From a checkpoint of a small audio captioner.
Training: soap at rate 0.0015, 6600 steps, batches of 128.
Rows from block 2 of the audio encoder of a small audio captioner, named by matrix and row number. Rows with one number belong to one channel. Each number is 128 + 32 x the weight over its row's rms, rounded and kept within 0 to 255. All counts start at 0.
After each channel's rows are labels from the 100 clips, of 14976, where the channel reaches its largest size: "responds to" is what is common among them; "peak on" is the class under the peak. Only what is clearly more common there than usual is listed. The data: synthesized solo parts of chorales (CocoChorales). In brackets: how many of the 100.
# filt: filter width-5 conv, dilation 4 (encoder.blocks.2.filt.weight, 192x192x5, each kernel summed), inputs 0-191
# gate: gate width-5 conv, dilation 4 (encoder.blocks.2.gate.weight, 192x192x5, each kernel summed), inputs 0-191
# out: residual pointwise conv (encoder.blocks.2.out.weight, 192x192x1, transposed), outputs 0-191

filt.7 [126 158 124 111 152 124 118 132 111 142 107 127 116 110 133  46 111 101  99 146 160  91 110 113 166 114  89  87 127  52 134 123 140 106 172 168  68  67 139 144 130  92  91 109  93 118 128 139 125 116 181 168 205 235 132 135 105 120 151 101 139  97 160 114  68 107  60 131 112 120 190 129 130  59 159 135 107  72  83 121 112 140 148  87  88 177 161 134 114  91 169 142 144 128 169 108 122 124 192 116 161 195 135 150 107 146  25 106 153 138 185 138 105 165 141 176 159 138  75 167  76 112 170 126 114  96 126 158 161 155 136  88 137 131 121 152 132 112 108 130 150 148 119 122  90 169  99 116 127 176 131 150  95 100 151 174 101 111 178 161 105 123  81 179 134 167 190 127 103 128 105 131 102 115  92 149 136  97 169 170 156  86 135 133 161 118 137 121 160 163 107 129]
gate.7 [125  78 113 131 171  66 143 162  99 126 114 132 121 157 151 119 108 111 170 144 114 156  67 138 110 180 125  81  99 127  80 191 143 156  65 194 113 124 172  81  64 140 125 152 129  78 153 132 156  94 118 155 131 119 140 121 174 163 104 156 173 157 104 110 122 169 127 136 124  67 190 141 102 123 140  80 153 173 145 124  72 120  91 179 136 145 170 150 168  78 138 111 140  96 167 113  88 131  56 127 107 136 170 155 136 143 154 185 100 148 164 128  90 154  72  59 149 188 105 129 161  52  66 100 180 153 110 171 163 104 135 133 124 168 157 158  97 136  95  62 148 109  98 129 127 122 125  94 103 113 130 150 146 147  95  88 102 118 127  61 117 141 123 117  82 132  74 108 151 150 120 139 157  94 145 141 143 136 137 181 160 127 162  80 111 153 147 188  99 177 106 149]
out.7 [143 167  90  70 140 162 167  82  71 134  90  92 104  96  76 146  92 161  95 138 120 150 140 132 123  60 106 106  78 135 114 142 117 143 161 163  96  80 186  82  58 128  98 168 147 137 130 158  90 109 146 144  96 114 203 136 117 136 160 130 151  79 133 186 149 113 146 132 161 137 173 155 198 105 146  64 123 116 143 142 115 144 129  89 129 121 127 103 111  74 134 137 154 120 114 102 132 145 166 140 153 130 153 121 204 152 127 151 148  86 126 164 135 146 124 128 150 179 177 130 130 123 150 140 171 185 111 155 150 108 160 122 137 140 129 138 154  79 159 126 100  95 111 182 194 156 142 158  90 151 113 103  77  57 108 102  75 108 107  72 145 107  58 161 125 153  81 182 110 201 122 138  71 125 131  54 146 150 130 194 160 136 132 130 120 130 117 131 182 161 136  86]
responds to: horn (30); note B4 (28); note F5 (25)
peak on: B4 (25)

filt.113 [164  91 123 140 133 100 103 108 153  81 134 118  99 189 136 167 130 121 183 115 133 177 141 142 102 173  66  77 134 126  78 132 169 102 101 152 151  66 105 132 171 108 122  62 134 142  83 159 122 144 134 111 123 168  92 170 150 153  77 148 122 140 135 120 199 120 141 111 106  99 209 114 142 128  95 101 113 167 141 128 122 121 150 204 115 111  82 154 146 132 137  97 111 125 112 180  96 108 111 100 154 119  60 105 138 131 184  87 117 138 104 108 119 128 135  78 106 147 132  88 171 143  82 145 137 119  71  92  43 139 100 169  92  87 123 123 186 150 149  70 107 113 108 139 135 111 117 207 129 146 138 135 144 143 170 119 117 204  98 132 194  93 117 124 176 150 136 131 157 163 139 115 146 141  63 185 154 148  73 148 101 118  40 140 171 156 154 115 167 159 133 133]
gate.113 [ 98 150  93 191 118  69 135 179 141 111 130 114 120 117 105 101 125 154 124 136  42 157  97  93 136 171  86 121  60 169 122 187 159  74  97 109 122  78 106 117 139  81 176 103 153 172 121 134 121 126 129 117 148 189 110 152 161 128 114 149 165 156 157 130 174 115 107  95 131 107 160 150 142 148 132  91 146 145 109 147  96 141 141 179 137 196  95  78 152 131 203  63  34  85  83  92  93 139  73  96 124  96  97 140 103 165 170 118 130 117 127  76 132 167 121  62 131 202 103 106 144 152  83 157 135 126 108  87 130 172  68 120 110 119 155 117  89 103 113  75 110 137 192 117 159 119 108 160  99 121 134  81 148  74 143 158 142  87 127 138 103  88 118 145 150 199 119 123 118 135 171 165 146 125 125 154 140 139  87 147 110 130 124 108 106 150 128 127 163 160 152  63]
out.113 [ 79  94 132 130 137 117  95 138 199  99 154 140 151 150 100 111 159 165 138 143  95 114 109 216 109 129 136 144 124 130 131 141 199  74 128 133 116 116  71 162  92 161 174 127  78  75 189 141 111 170 168 165  98 151 105 148 140  58 149 145  91 129 168  97  99 120 116  96  96 107 173 105 147 145  91 105  89  95 160 141 124 142 137 160 127 189 108  94 124 160 147 129 127 146 107 145 113 118 173 157 103 146  44 157 116 127 163 151 135 121 125 127 181 172 159 121 132  92 126  99 140 121 128 118  85 174  98 132 130 143 102 134  95  69  80 153 139 120 134 108 107 117 107 141 130 148  48 168 154  87  84  29 129 138 103 113  97 115 152 161 112 124 131 114 144  78 148 138 115 200 117 156 166 112 141 142 158  73  94 111 132 135 136 140 101 226 118 168 142  46  61 134]
responds to: note C#5 (37); note B4 (36); horn (32)
peak on: silence (43)

filt.179 [153  83 118 140 133 123 142 134 103 120 113  92  50 101 144 110 142 144 123  45 136 151 104  83 177 150  97 108 154 110 130  88  89 120 134 114 141 113 112  65  63 159 159 163 145 159 138 168 109 106 129 130 114 162 100  23 158 104  98 169 161 109 110 138 128  92 170  96 114  70 146 177 154 179  63 127 115 105 105 122 127 189 204 126 148 128 121 147 129 110 110 162 134 109 146 163  75 141 142 116 148 127 138 129 149 135 129 121 156 102 150  53 213 110 174  99 102 121 107 134 190 139 139 113 133 116 179 126 108 102 149  83 114 129 186  66 154 128 150 130 139 134 114 151  94  99 153 106 134 127 172 150 151 145  65  76 172 168 140 137 143 188 155  48 125 104 146 168  92  92 138  56 145 181  80 126 131  76 126  76 128 157  93 135 121 132 122 121 132 109 136 159]
gate.179 [129 110  72 174 110 145 111 170 126  97  87 123  94 130  91 120 114 133 151 117 125 161  78 127 191  73 102 107  77 180 193 118 103 112 121 156  83 142 116 100 117 129 101  90 166 119 199 110 131  96 114  95 101 141 125 129 138  57  75 170 150  84 184 155 125 118 103 152  93  86 151 147 115 118 144 158 125  87 182 159 121 177 162 170 155 171 112 134 119 138 145 150 113 174 104 109  95 104  85  97  81  90 118 101 170 109  78 106  83 106 146 104 192 152 134  44  72  32 139 146  97 133 111 117 110 156 141  74 146  90 101 170 123 136 230 110  94 116 179 151 110 136 129 154 102 128 117 182  79 166 127  73 104 111 160 119 124 109 132 124 158 146 144 110 147 143 149 146  71 127 137 107 149 143 101 187 134 155 134 127 154  95 115 147 106  79 147  88 125 129 117  93]
out.179 [132 127  91  98  89 104 104 173 149  90 151 115 183 159  97  96 117 136 108  88 145 123 101 104 152  87 110 158 151 154 114 193 118 144 134 172 106 110 123 131  85 110 168 126 186  83 105 117 127 132 140  89 178 116 159 202 179  91  93 119  94  94 174 157 161  96 121 113 182 122 231 132 115 157 117  72 110 180 194 107 102 153 135 138 112 140 123 192 167 151 140 132 126 165 160 142 157 127 150 135 109 131 103 128  91 165 174 129 117 100 132  92 141 145 145  99 120 101 180  96 200 137  94 116  85 163  63 134  76 133 101 138  51 128 202  99 101 109 152 112 103 131  92 140  60  82 100 132 120 137 123 148 142  71  97  70 153 147 160 147 134 133 146  58 148  94 142  69 151 118 121 142 143 140  99 165 154  98 135 120  90 128 148 192 143 141 145 103 154 127  73 148]
responds to: note C#5 (37); note C5 (32); note D5 (30); note B4 (25)
peak on: C#5 (26)

filt.52 [101 113 122 107 167 128 144 117 171 155 143 154 104 143  66 113 127 137 129 105  40  96 137 137 132 159 161 107  76 151 170 193 137 112 110  97 150 155 154 112 120 156 136 160 103 125 102 131  93 130  90  97 186  95 125 188 114 138 134 118 126 123  99 111 151 145  60  91 154 183 109 101 129 164  74 119 144  60 139 150  51  94 170 165 118  87  87 103 177 106 145 135  96 118 126 125 113 156 120 124 137 131 138 161 121 195 168 170  69 112  73  92 177 132 135 127 169 143 151  46 160 141  53 112 183 128 136 143 116 132 120 109 119 128  71 125 111  92  92  89 177 160 183  94 119 129 166 122 127  89 158 102 115  91 140  75 101  92 115 103 133 167 123  92 101 151 109  76 196  86 132  81  95 180 148  60 120 103 120 105 142 111 161 125 102 143 121 126 170  87  81  93]
gate.52 [ 76 121 186 196 160 117 134 161 163 147 146  94 165 162  88 107 112 100 202 135 101  76 129 220 125 152 143 132 130 118  84 135 150  84  92 115 107 117 117 202 167 159 167 104 196 134 136  92 120 152  88 120 113 125 199 125 121 147 126  91 139 192 172  78 125 148 131 106 172 103 108 118  83 155  97  67 118  98 133 154 157 158 130 142 164 183  85 169 157 146 108 125 109 119 137  93 155 114  83 126 117 130 127 106 156 122 131 121 139 165 137 127 127 143 133 159  90 123 144 116 107  56 104 184  99 188 104  93 119 165 102 169  71 122 129 125 143  80 108 159 120  46 137 132  97  31 143 166  99  91 148 113 104 108 169 161 163 143 153 106 128 106 172 105 121  89 115 124 113  91  93 142 152  46 140 142 163 134  97 103 137 105  93 112 111  93 139 126 131  93 168 170]
out.52 [121 174 102 127 119  99 131 175 168 166 155 167 115 102 108 161 203  90 105  70 143  96  96 146 164 140 103 127 106 153 136 185 121 128  99 103 122 153 162 125 125 118 139 134 175  69 128 124 124 192 121 135  96 121 171  70  92 141 103  80 120 135 152 120  80 135  67 145 131 126 138 146 140 134 175 160 148 161 104 111 120 145  96 158 104 165  92 178 145 142 124 142 115 155 135 135 122 157 230 165 120 177 223 138 130  79 127  88 133  42 125 167 125 181 195 125 134  76 172 119 140 138 150 136 127 104 108 146 100 142 143  95 156 166 165 205 121 171 126 129 174  90 109 104  84 128  92 122  84 121 165 117 103 135  94  83 101 148 108 107 110 158 146  95 158 101   5 169 155 144 125 118 154 151 101 115  77  94 132 109 117  92 144 118 160 120 123 160 104 146 112 119]
responds to: note A#4 (87); oboe (77); note C5 (34)
peak on: A#4 (85)

filt.159 [117 146 122 160  93 150 165 139 188 112 133  85 154 146 174  75 133 137 128 101  72 115 135 126 115  96 120 150 159 125 145 142  98 118  76  94 150 178 114 134 137 131 159 166 151 160 134 141 141 162 114 124 104 159 169 127 123  90 139 146 135 159 169 136 137 129 108  56 179 118 108 130 124 192 117 107 135 125 157 150 140 164 165 136 127 174 138 106 128  94 145 146 161 148 173 143 102 135 117 161 144  53 186  97 165 169 161 149 184 135 134  62 166 143 152  89 101 117 164  36 178 138 143 180 164 185 132 117 105 131 142 163 116  26 163 115 159 178 167 173 115  89 128  64 105  99 108  99  86  83 175 108 141 118 117  78  65 152 122  76 123 127 154  80  81 109 178 176 126  97  99  83 121  89 119 160 124 189 123  87 129  88 136  91 129 161 123 110 131  96  92  91]
gate.159 [157 155 122 103 172 106 139 105 108  99  90 174 105 145 131 157 144 114 109 130 172 154 131 100 151 170 132 100 116 129 110 161 209 124  97 149 121 133 144 141  79 118 163 118 116 126 100 116 112 126 128 177 199 204 109 155 129 169 137 150 142 115 125 179 178 156 115 124 126  83 173 128 115  90 154  79 120 179 144 157 126  82 121 161 151 153  81 182 111 104 141  96 114 110  82 132  77 115 161 110 137 196 103  33  96 155 150 145 132 179 101 130 107 190  92 164 108 142  82 141 102 110 107 135 146 122 110 134  60 140 113 102 112 137 113 152 182  78 159 126 158 155 108 170 104  68 174 181 155 121 121 152 122 122 154 186 110 150  88  92 127 181  77 162 217 136 135 145 141 125 166 178 156 135 119 129 161 165 119 145 125 141  73 108  69 142 113 159 210  80 121 146]
out.159 [173 140 172  79 112  85 125  94 155 110 104 140 179 149  89  94 207 167 135 182 164  88 142 114  92  93 113  93 101  61 122  94 134  96 121 142  97 139  67 114 125  95 121 123 128 130 156 164  93 174 170 134 158 165 138 102 183 116 110 172 144 151 124 154  86 147 129 133 149  95 158 153  69 120 172 128 194 138 120 132 121 184 120 133 137 109 102 178 151 148 151 176  56  87 112 233 112 101 148 148 117  85 173 112 117 152 170  64 158 134 137 139 128 120 142 127 121 113  86 142 117 130 159  92 107 163 150 144 146 133  94 137  83 142 197 158 155 122 134  98  84 138 152 109 121 125 166 136 161  91  70 118 175 172  50 166 101 100 130 101 132 128 163 116  97  93 112 157 129  99 138  96 118 169 182  95  93 130 160 182 118 101  62  85 138 164 118 121 141  87 129  84]
responds to: note G#4 (67); note A#4 (44)
peak on: G#4 (68)

filt.63 [197 169 150  60  90 138 112  71 171 105  85 132 149 110 118 148 114  78 104 146 163 135 176 105 108 155 132 124 144 108 114  87 110 137 130  64 161 135 131 128 102 201 132 165  94 176 103 174 109  48 194 117 165 131 150 120 112 133 142 132 134 109 122 138 121  83 145 135 132 172 126 138 140 127 113 137  86 111 137 169 154 185 165  84  90  79 106 153 102 100  89 163 167 149 149 159  96  85 127  93 158  73 127 184  70 129 160 143 229 107 123  97 125 115  89 150 108 114 135  82 102 168 148 123  99  79 145 182  98 152 144  94 124 111  98 108 186 115 123 118 133 156 117 112 138 135 175  82 152 152  99 187  78 158 110 113 125 113 150 156 119 169  81  55 149 101 158 167 164 160 140  97 111 144 142 117  76 120 188  61 124 125 123 125 110 166 103  88 150  87 160 120]
gate.63 [174 130 165 113 144 173 120  84 114 102 100 115  89  78 141 125 159 106 113 146 171 132 182  82 141 154 118 146 142 149 140  81 100 109 170  43 196  86 132 156  79 114 123 157  97 193 116 137 123  95 212 131 120 123 136 155  76 173 126 190 129 149 118 120 127 110 150  94 139  62 110 156 179 161  59  97  70 142 129 147 137 134 208 137 111 140 128 153 140 152 117 151 135 160 115 161 104 181 144 174 121 102 118 144 113 188 155 150 171 162 124 115 147 114 174 103 151 119 136 113 115 179 142 154  92 119 105 127 102 144  79 139  86 146 130 122 175 108 101 142 109 116  76 167 145  81 170  77 124 128  78 176 141 204 102 135 134 173 127 163 129 140  96  71 134 141 154 120 109 118 161 132 146 153 170  93 136  91 161  44 113 108 137 103  81 142 183 174 127 109 158 170]
out.63 [102 123  87 150  73 127  71 109 102 104  70 104 148 178 106 130 115 108 173 130 101 160  77 124  61 121  74  84 172 139 164 119 168 109 131 103 128 140 154 145 117 158 173 141 140 206 110  84 145 110  98  52  89 119 111 114 192 100 136 134 128 137  98  98 164 116  95 100 146 140  62  95  84 113 112 104 129 144  73  91 139 141 133 143 148 110  84 108  49 131 170 126 187 130 158 145 180 118 117 142 134 204 138 187 144 123  80  53 121 134 140  80 162 166 124 114 159  87 176  89 128 126 166 145 163 129 109 143 100 128 155 100 109  98  97  99 159 111  85 179  85 164 118 184 109 136  91 165 166 130 146  95 138 156 120 122 108 147 133 188 125 145 136 205 184 128 122 136 118 154 142 140 115 134 143 176  58 137 154 136 153 144 115 120 150 132 208 106 103 127 160 121]
responds to: note G#4 (42)
peak on: G#4 (41)

filt.150 [117 160  72 115  94 152  99 110 129 117  76 118 137 114 141 191 130 150  88 113 138 141 155 115 131  74 140  84 113 156 163 127 106 130 145 139 113  93 149 116 103  10 139  94 101 146 148 132  93 133 103 110  94 104  66 153 120 213 116 105 123  63 161 128 109 137 159 107 109 171 127 136 154 143 141 175  54 107 143 115 136 114 127 147 193 130 107 148 126  69 108 167  54 120  67 161 127 164 125  88 143  85 140 136 173 109 127 126  65 132 118 128 125 148  78 164 109 123 101 136 121 123 104  76 119 118 112 108 110 108  85 141  55  77 100 154  83 137 107 116 126 187 119 150 144 107  61 132 126  99 151 125 155 156 137 141 109 123 142 157 133 113  90 130 166 145 161 103 169 181 166 160 153  67 148 111  95 117  60 165  32 163  93 126  96 125 101 105 157  73 160 102]
gate.150 [158  82 120 127  68 158  81  52 123 121 128 141 133 106  92 132  78 122 143 127 109  90 137 100 152 135  66 143 130 118 164 116 136 157 185  98 111 177 168  93  87 187 135  99 119 147  77 122 119  90 136 139 102  98 124 144  85  99 113  75  30  94 127 162 118 136 133 137 118 134 103 123 188 122  52 182 117  93 111 172 125 152 142 131 137 114 102 129 128 175  89  94 182 139 123 123  80 126 121 104 141 113 137 126  89 108 165 181 149  68  58  57 189 115 182 141 170  93 120  67 158 182 141 119 110 146 128 156  99 139 119  94 142 119  88  77 165  66 116 118 117 126 168 165  88 132 173  75 132 165 126 148 152 151 120 113 128 119 105 121  81 154  93  96 132 105 104 127 112 103 140  71 106 194 162  68  92 147 170 154 137 120 106 145  58 117 129 136 129 141 154 111]
out.150 [114 123 130  88 159 154 104 188  80 121 164 107 102 124 142 152 135 116 133 133 100 142 115 103  83 115 118 113 113 163 166 171  61 158 185 106 104 103 198  95 103 148  54 183 218 139 127 149 115 121 132  66 118 152 103 102 100 196 117 199  76 141 143  76  93 164  51 147 120 169  82 131  97 118 108 113 122 109  88 162 148 172 151 140 154 111 145 174  64 144 124  61 123 108 153 119 145 117 111 139 126 154 183 119 112 168 100 159 160 139 146  96 122 159 125  40 133 173 162 124  80 169 155 131 167 133 128 121 118 110 150 121 134 147  92 188 126  91  81 144 168 132  99 122 149  99 163 188  83 115 133  47 170 151 138 119  68 157 129 162 108 132  97 113 144 138 100  98 123 107 133 145 138 135 113 101 120 145  99 159 105 158 137 126 132  78 132  81 167 108 143  77]
responds to: note A#3 (48); cello (40); note C4 (28); note B3 (27)
peak on: A#3 (42)

filt.177 [168 122 147  59  67 164 147 166 164 127 171 144 147 134 137  68 138 174  90 121 132 103 144 139 133 144  54 117 130  57 100 129 137 108 136 206 110 122 136 135  78  78 117 156 132 117  91 172 110 125 162 189 166 157 129  90 115 118 116 115  91 109  73  87 134 111  70 196 133 119 128 150 122  87 147 126 143 115  83 136 111 100  98 136 107 142 142 146 149 117 134 136 167 149 179  97  88 159 193 147 180 186 140 117 132 154  59 114  98 187 149  89 130 116 117 108 123 116 100 117 106 106 164 115 143 144 157 107 151 170 125 105 167 103 149 122 141 132 118 196 180  59 132 144 145 158 111 103  91 182 141 134 119 115 195 136 161  91 123 127  75 166 166 170 169 130 146 190  77  86 125 161 143 101 122 174 122 177 182 125 149 109 155 111 150  97 145 169 151 210 110 121]
gate.177 [117 172 133 133  70 110 121 128 141 145 157 144 127 154 143  75 159 182 107 102 129  54 157 148 118 136 100 143 180  91 112 101  96 109 114 166 129 135 126  66 106 132 152 126 136 158 109 124  67 107 119 106 109 150 187 105 135 178 153 119 161 103 127  66  94  69 104 158 116 127  92 133 100 136 132 144 123 127 114 153  96 124 160 114 130  72 100 153 110  91 138 158 185 160 150  66 126 116 205 141 171 142 126  96 156 163  88 113 135 155 160 104 163 153  98  76  89 108 101  72  81 146 135 163 119 130 209 123 101 111 147 125 116  84 184 131 156 104 152 222 140  64  91 171  94  81 135 137  59 121 134 140  93 103 138 175 152 105 157 103  71 140 121 108 149 116 158 129  88  70 154 107 117 105 149 122  62 144 116  99 111 107 197  68 132 101 147 175 132 158 145 179]
out.177 [136 142 131  90 118 104 144 119 140 127 115 130 103 118 109  47  86 143 158  52 124 148 141 169 125 135 112 130 172  82 128 145 173 154  94 169 159 153 117 144 124 108 147  99 140 123 116 159 108 113 136 146 122 105  63 123 138 151 115 162 121 135 144 122 104 153 110 164 149 121 142 162  60  99 167 106 146 121 147 163 133 124  79 133 106 230 192 105 104  95 205 140 149  96 156  43 137 150 116  88 115 202 115 145 120 185 133 103 133 191 109 106  74 129 109 196  60 104 161 125 112 176 142  84 163 112  83 129 152 101 173  89 102  77 141 137 121  86 111 117 140 125 118  91 164 133 146 172  79 105 129  87  81  86 121 130 179 123 171  89 159  90  81 134  76 115  86 116 105 165 102 151 154  86  85 110 159 149  62  79 132 114 113  97 135 165 143 124 109 156 182 119]
responds to: note G#4 (43); note A#4 (27)
peak on: G#4 (38)

filt.74 [168 146 159 145 183 137 115  93 147 107  99 154  47 109  97 144 157 157 162 140 125 129 163 134  75 176 102 108 152 129  74 148 135  87  98 166  97 161 141  76 138 199 152  69 127 161 140 166 113  81 145 173 146 133 117 172 162 151 170 194 169  98 128  89 163 135 156  94 158  95 109 121 131 135  97  93 112 130  96 146 161 120 172 119 123 107 116  85 103 197 135 125 136 153 136 119 125 156 135 163 149  51 132 151  80 195 166 124 137 164 133 117 139 144 134 132 123 121 124 126 102 106  82 153 140 117 161 131 167 110 100 127 166  91 139 168 144  97 190 103  86 150 129 155 102 141 171 162 135 124  89  83 177 124  92 117 161 141 106  74 162 158 112  83 144  68 151 112 157 130 149  83 154 179 132 121 147 146 109  84 137 190 114 113 123  99 177 140 250  83 112 185]
gate.74 [ 99  76 171 157 152 138  59 172 132 156 178 163  80 153 167 116 152 201 110 141  71 101 130 171 138 125 135  82 196 139 101 176  96 151 145  74 188  98 137 127 123 129 133 113 190 130  94  90 143 113 112 164  88 124 107 126 209 145 201 100 147 138 122 119 170 150 136 150 120 150 130 165  51 127 132  98 129 158 103  95 141 140 179 134 141  80 144  81 143 128 127 145 164 137 140 170 124 116 172 140 166 161  93 102 155 131  72 114 156 132 105  95 143 101  86 107  86 177 166 108 140 149  96 138 142 153 144 128 107 120 176  57 115 159 122  76 207 122 138 155 183  97  98  71 127 119 128 205 124 139 132 179  82 135 143 128 134 139 141 104 146 147  98 121 141  95  76 156  91  87  94 128 141 145  91 162 128 154 174 136 157 161 114 132  55 106 140 156 117 111  93 153]
out.74 [130 129 164 162  57  67 141 195 132 139 121 146 159 117 146 112 100 180  89 110  87 133  97 133 122 147 128  68 158  91 165 133 102  90 145  99 151  99 153  86 151 150 102 133 130  91 104 108  80 123 128 156 140 139 159 115 126 154 129 112 147  95  70 101  93 183 127 185  84 115 103 179 124 186 102  76 123 196 121  94 141 114 118 143 153 157 183 113 138 153 102 107 139 120 162  97 111  84 111  53 156  88 136 131  59 116 117  97 178 107 125 136 145  89 123 188 124  87 142 113 151 131 141  80 115  96 186  85 101 160  27 136 164 149 139 164 134 193 176 149 116 117  84 119 154 160 104  97 106 109 110 173 133 154 151 175 139 161 161  65  80 135 105 122 145 107  68 127 140 194 136 116 106 159 101 111 177  93 135 107 133 126 110 170 127 137 170  86  81 127  91 110]
responds to: note A#4 (38); note F4 (34)
peak on: F4 (29)

filt.5 [ 99 175 155 127  94 189 139 114 127 147 149 181 118  33  87 161 206 111 134 132 129  86 182 134 119 118 130 158 175 114  81 123 129  71 146  98 169 108 132 159 181 135 138 103 145 171 115 179  84 107 152 158 143 107 114 120 109 126 112 111 110  84  85  79 102  77 168 148 130 132  64 186 155 164 161 134 145 168 118  95 144 136 140  93 160 128 155  89 172 142 177 175  89 173 137  56 134 114 169 162 110 161  85  94 135 164  93 127 152 121 107 154 140 143 187 148 114 117 168 163  93 169 168 111 108 121 201 135 126  93  66 122 155 138 147  69 158 138 141 188 120 128 138 144 170 120 114 135 112 131  88 118 134 145 153 208 122 107 155 140 104 173 127 136 163 148 128 126  96  91 238 123 181 162 136 117  96 112 138 119 121 108 155 125  82 149 122 151 127 122 112 163]
gate.5 [139 100  87  93 118 127 131 164 139 113 150  88  74 145 124  87 141 137 136 131 161 140  66  94 127  75 192 164 109 147 181  64 106 191 110 132  65 150 130 103  57 148 143 157 142 137 193  99 137 146 137 155 117 103 111  67  93  95  99 144 136 101 103 129  67 136 174 130  92 123 154  82 110 139  99 130 151 126 119 150 118 163 141 151 132 113 102 143 147  60  79 112 146  97 133 125  63  83 148  81 127 136  90 152 145 103 112  92 112 155 148  62 145 112 187  72  71  82 114 134 174 130 140  89 131 148 155 156 123 158 128 171 126 101 175  86 139 115  96 118 109  80 118  91 138 152  75 131 160 180 106 152 151 174  97 129  94 129 114  89 178 184 171 106 143 183 142 154  97 151  80 122 111 167 142 171 148 164 142  76 126 149  69 174  58 120 152  80 120 119 143 104]
out.5 [ 98 153 132 110  79 141 118 137 147 161 119 125  83 156  93 186 126 104 161 129 232 111 176 192 158 141 169 141 134 174 103 161 120 133  95 139  95 130 139 194 140  90 158 148 140 107 176 141  52 130  99  97 140  81  45 149  91 106  94 141 127 173 121 164 156 105 156 157 125 188  83 213  96 134 133 116 141 159 165 147 105 191  79 186 114 104 120  69  99 121 147 175 126 119 113  94 150 155 128 134 166 163 159 126  98 211 164 102  81 172 151 133 142 149 116 114  97 129 157 120  98 125 125  81 135 135 133 145 166 133 151 163 133 152 137 144 144 105 136 166 106 133 150 136 113 133 168  92  61 107 117 120 127 103 179  85 117 149 138 140 168 123 154 125 154  53 136 122  98 126 175 122 164  97 151 129 163 137 136 146 116 159 231 148 139 136 186 140  91 124 122 120]
responds to: note A#3 (28)
peak on: A#3 (25)

filt.4 [181 109 127  69 106  83  94 138 130 133 179 123 180 165  68  98 136 178 137 160  85 158  77 124  91 112 108  87 123 135 156 128 130 146 112 180 106 158 166 120 114 126 160 115 110  72 119  64 153 105 125 147 136  98 122 162 105 167 163 105  79 150 211 121 162 116 117 160 115 119 118  59 119  77 142  62 178 141 109 148 153 134 139 117  94  84  97 124  62  80 144  91 100  97 122 100  96 150 132 149 149 125 121 111 133 160 102  97 114 201 168 108  74 149 101 104 151  92 112 159 118  43 158 152 172 149  81 132 130 134 132 112  99 127 118 138  99 161 129 119 106 143 102 113 136 117 134 111 148 154 137 149 141 144 185 113 197 114 200  57 197 100 102 205 152 122 127 139 124 152  39 140  76 105 122 149 173 150 118 116 136  72  97 118 108 108 133 129 120 164 136 136]
gate.4 [ 93 122  96 165 130 177 115 153 107 123 100 151 161 131  89 117 115 134 133  84 109 177 129 128 123 121  92  94  72 156 149 117 112  85 115 114 123 128 164 133 131 141 115 125 136 125 128 100 151 114 154 178 168 155  83 156  71 119 125 136 188 103 122 171 151 189  82 129 112  91 105  60 111 112 133 113 138 144  66 148 126 182 162  76 118  78  68  97 120 120 195 106 106 141 195 143  94 132 147 111  84  92 143 146 178  81 113  76  94 189 138 132 148 175 105 112  68 129 134 147 107 117 122 160  93 139 139  56 130 158  91 184 106 171 160 174  74  88 152  47  86 130 125 131 111  95 159 126 157 144  98 122 138 135 136 127 190  30 134  98 178 144 108 172 114 122 126 170  56 123 122 133 192 107 174 122 163 152 103 100 131 117 134 118 128  71 163 137 158 153 121 161]
out.4 [118 151  66 111 126 114 225 101 205  60 119 166 132 131  72  93 105 155 124 194 141  91 164 124 103 183  91 140  88 119 130 152 120 144 175 105 139 133 119 137  91 135 141 114  78 134 118 135 119 189 122 156 127 170 180 116 165 175 113  85  52 106 206  91 131  93 135 132 143 141 124 124 158 117 192 156 141 115  75 134  79 158 100  95 152 175 143 106 108 161 113 128 142  94 111 146 181 164 112 107 132 114 148  94  72  78 143 144 130 120 148  97 101 114 163 112 183  97 135  90 133 192 136 117  93  78 127  84  75 133  93 167 170 192 150 166 148 155 130 132 168 149 144  69 113 128  56 166  98  54 159 124 123 109  93 134 105 155 131 106 153 131 143 126 141 135 116  76 100 107 100 108  98 128 152  77 135 126 110  99 100 132 168  80 138 110 165 155 148 137 130 150]
responds to: note F5 (66); note D#5 (42); trumpet (36); note G5 (27)
peak on: F5 (64)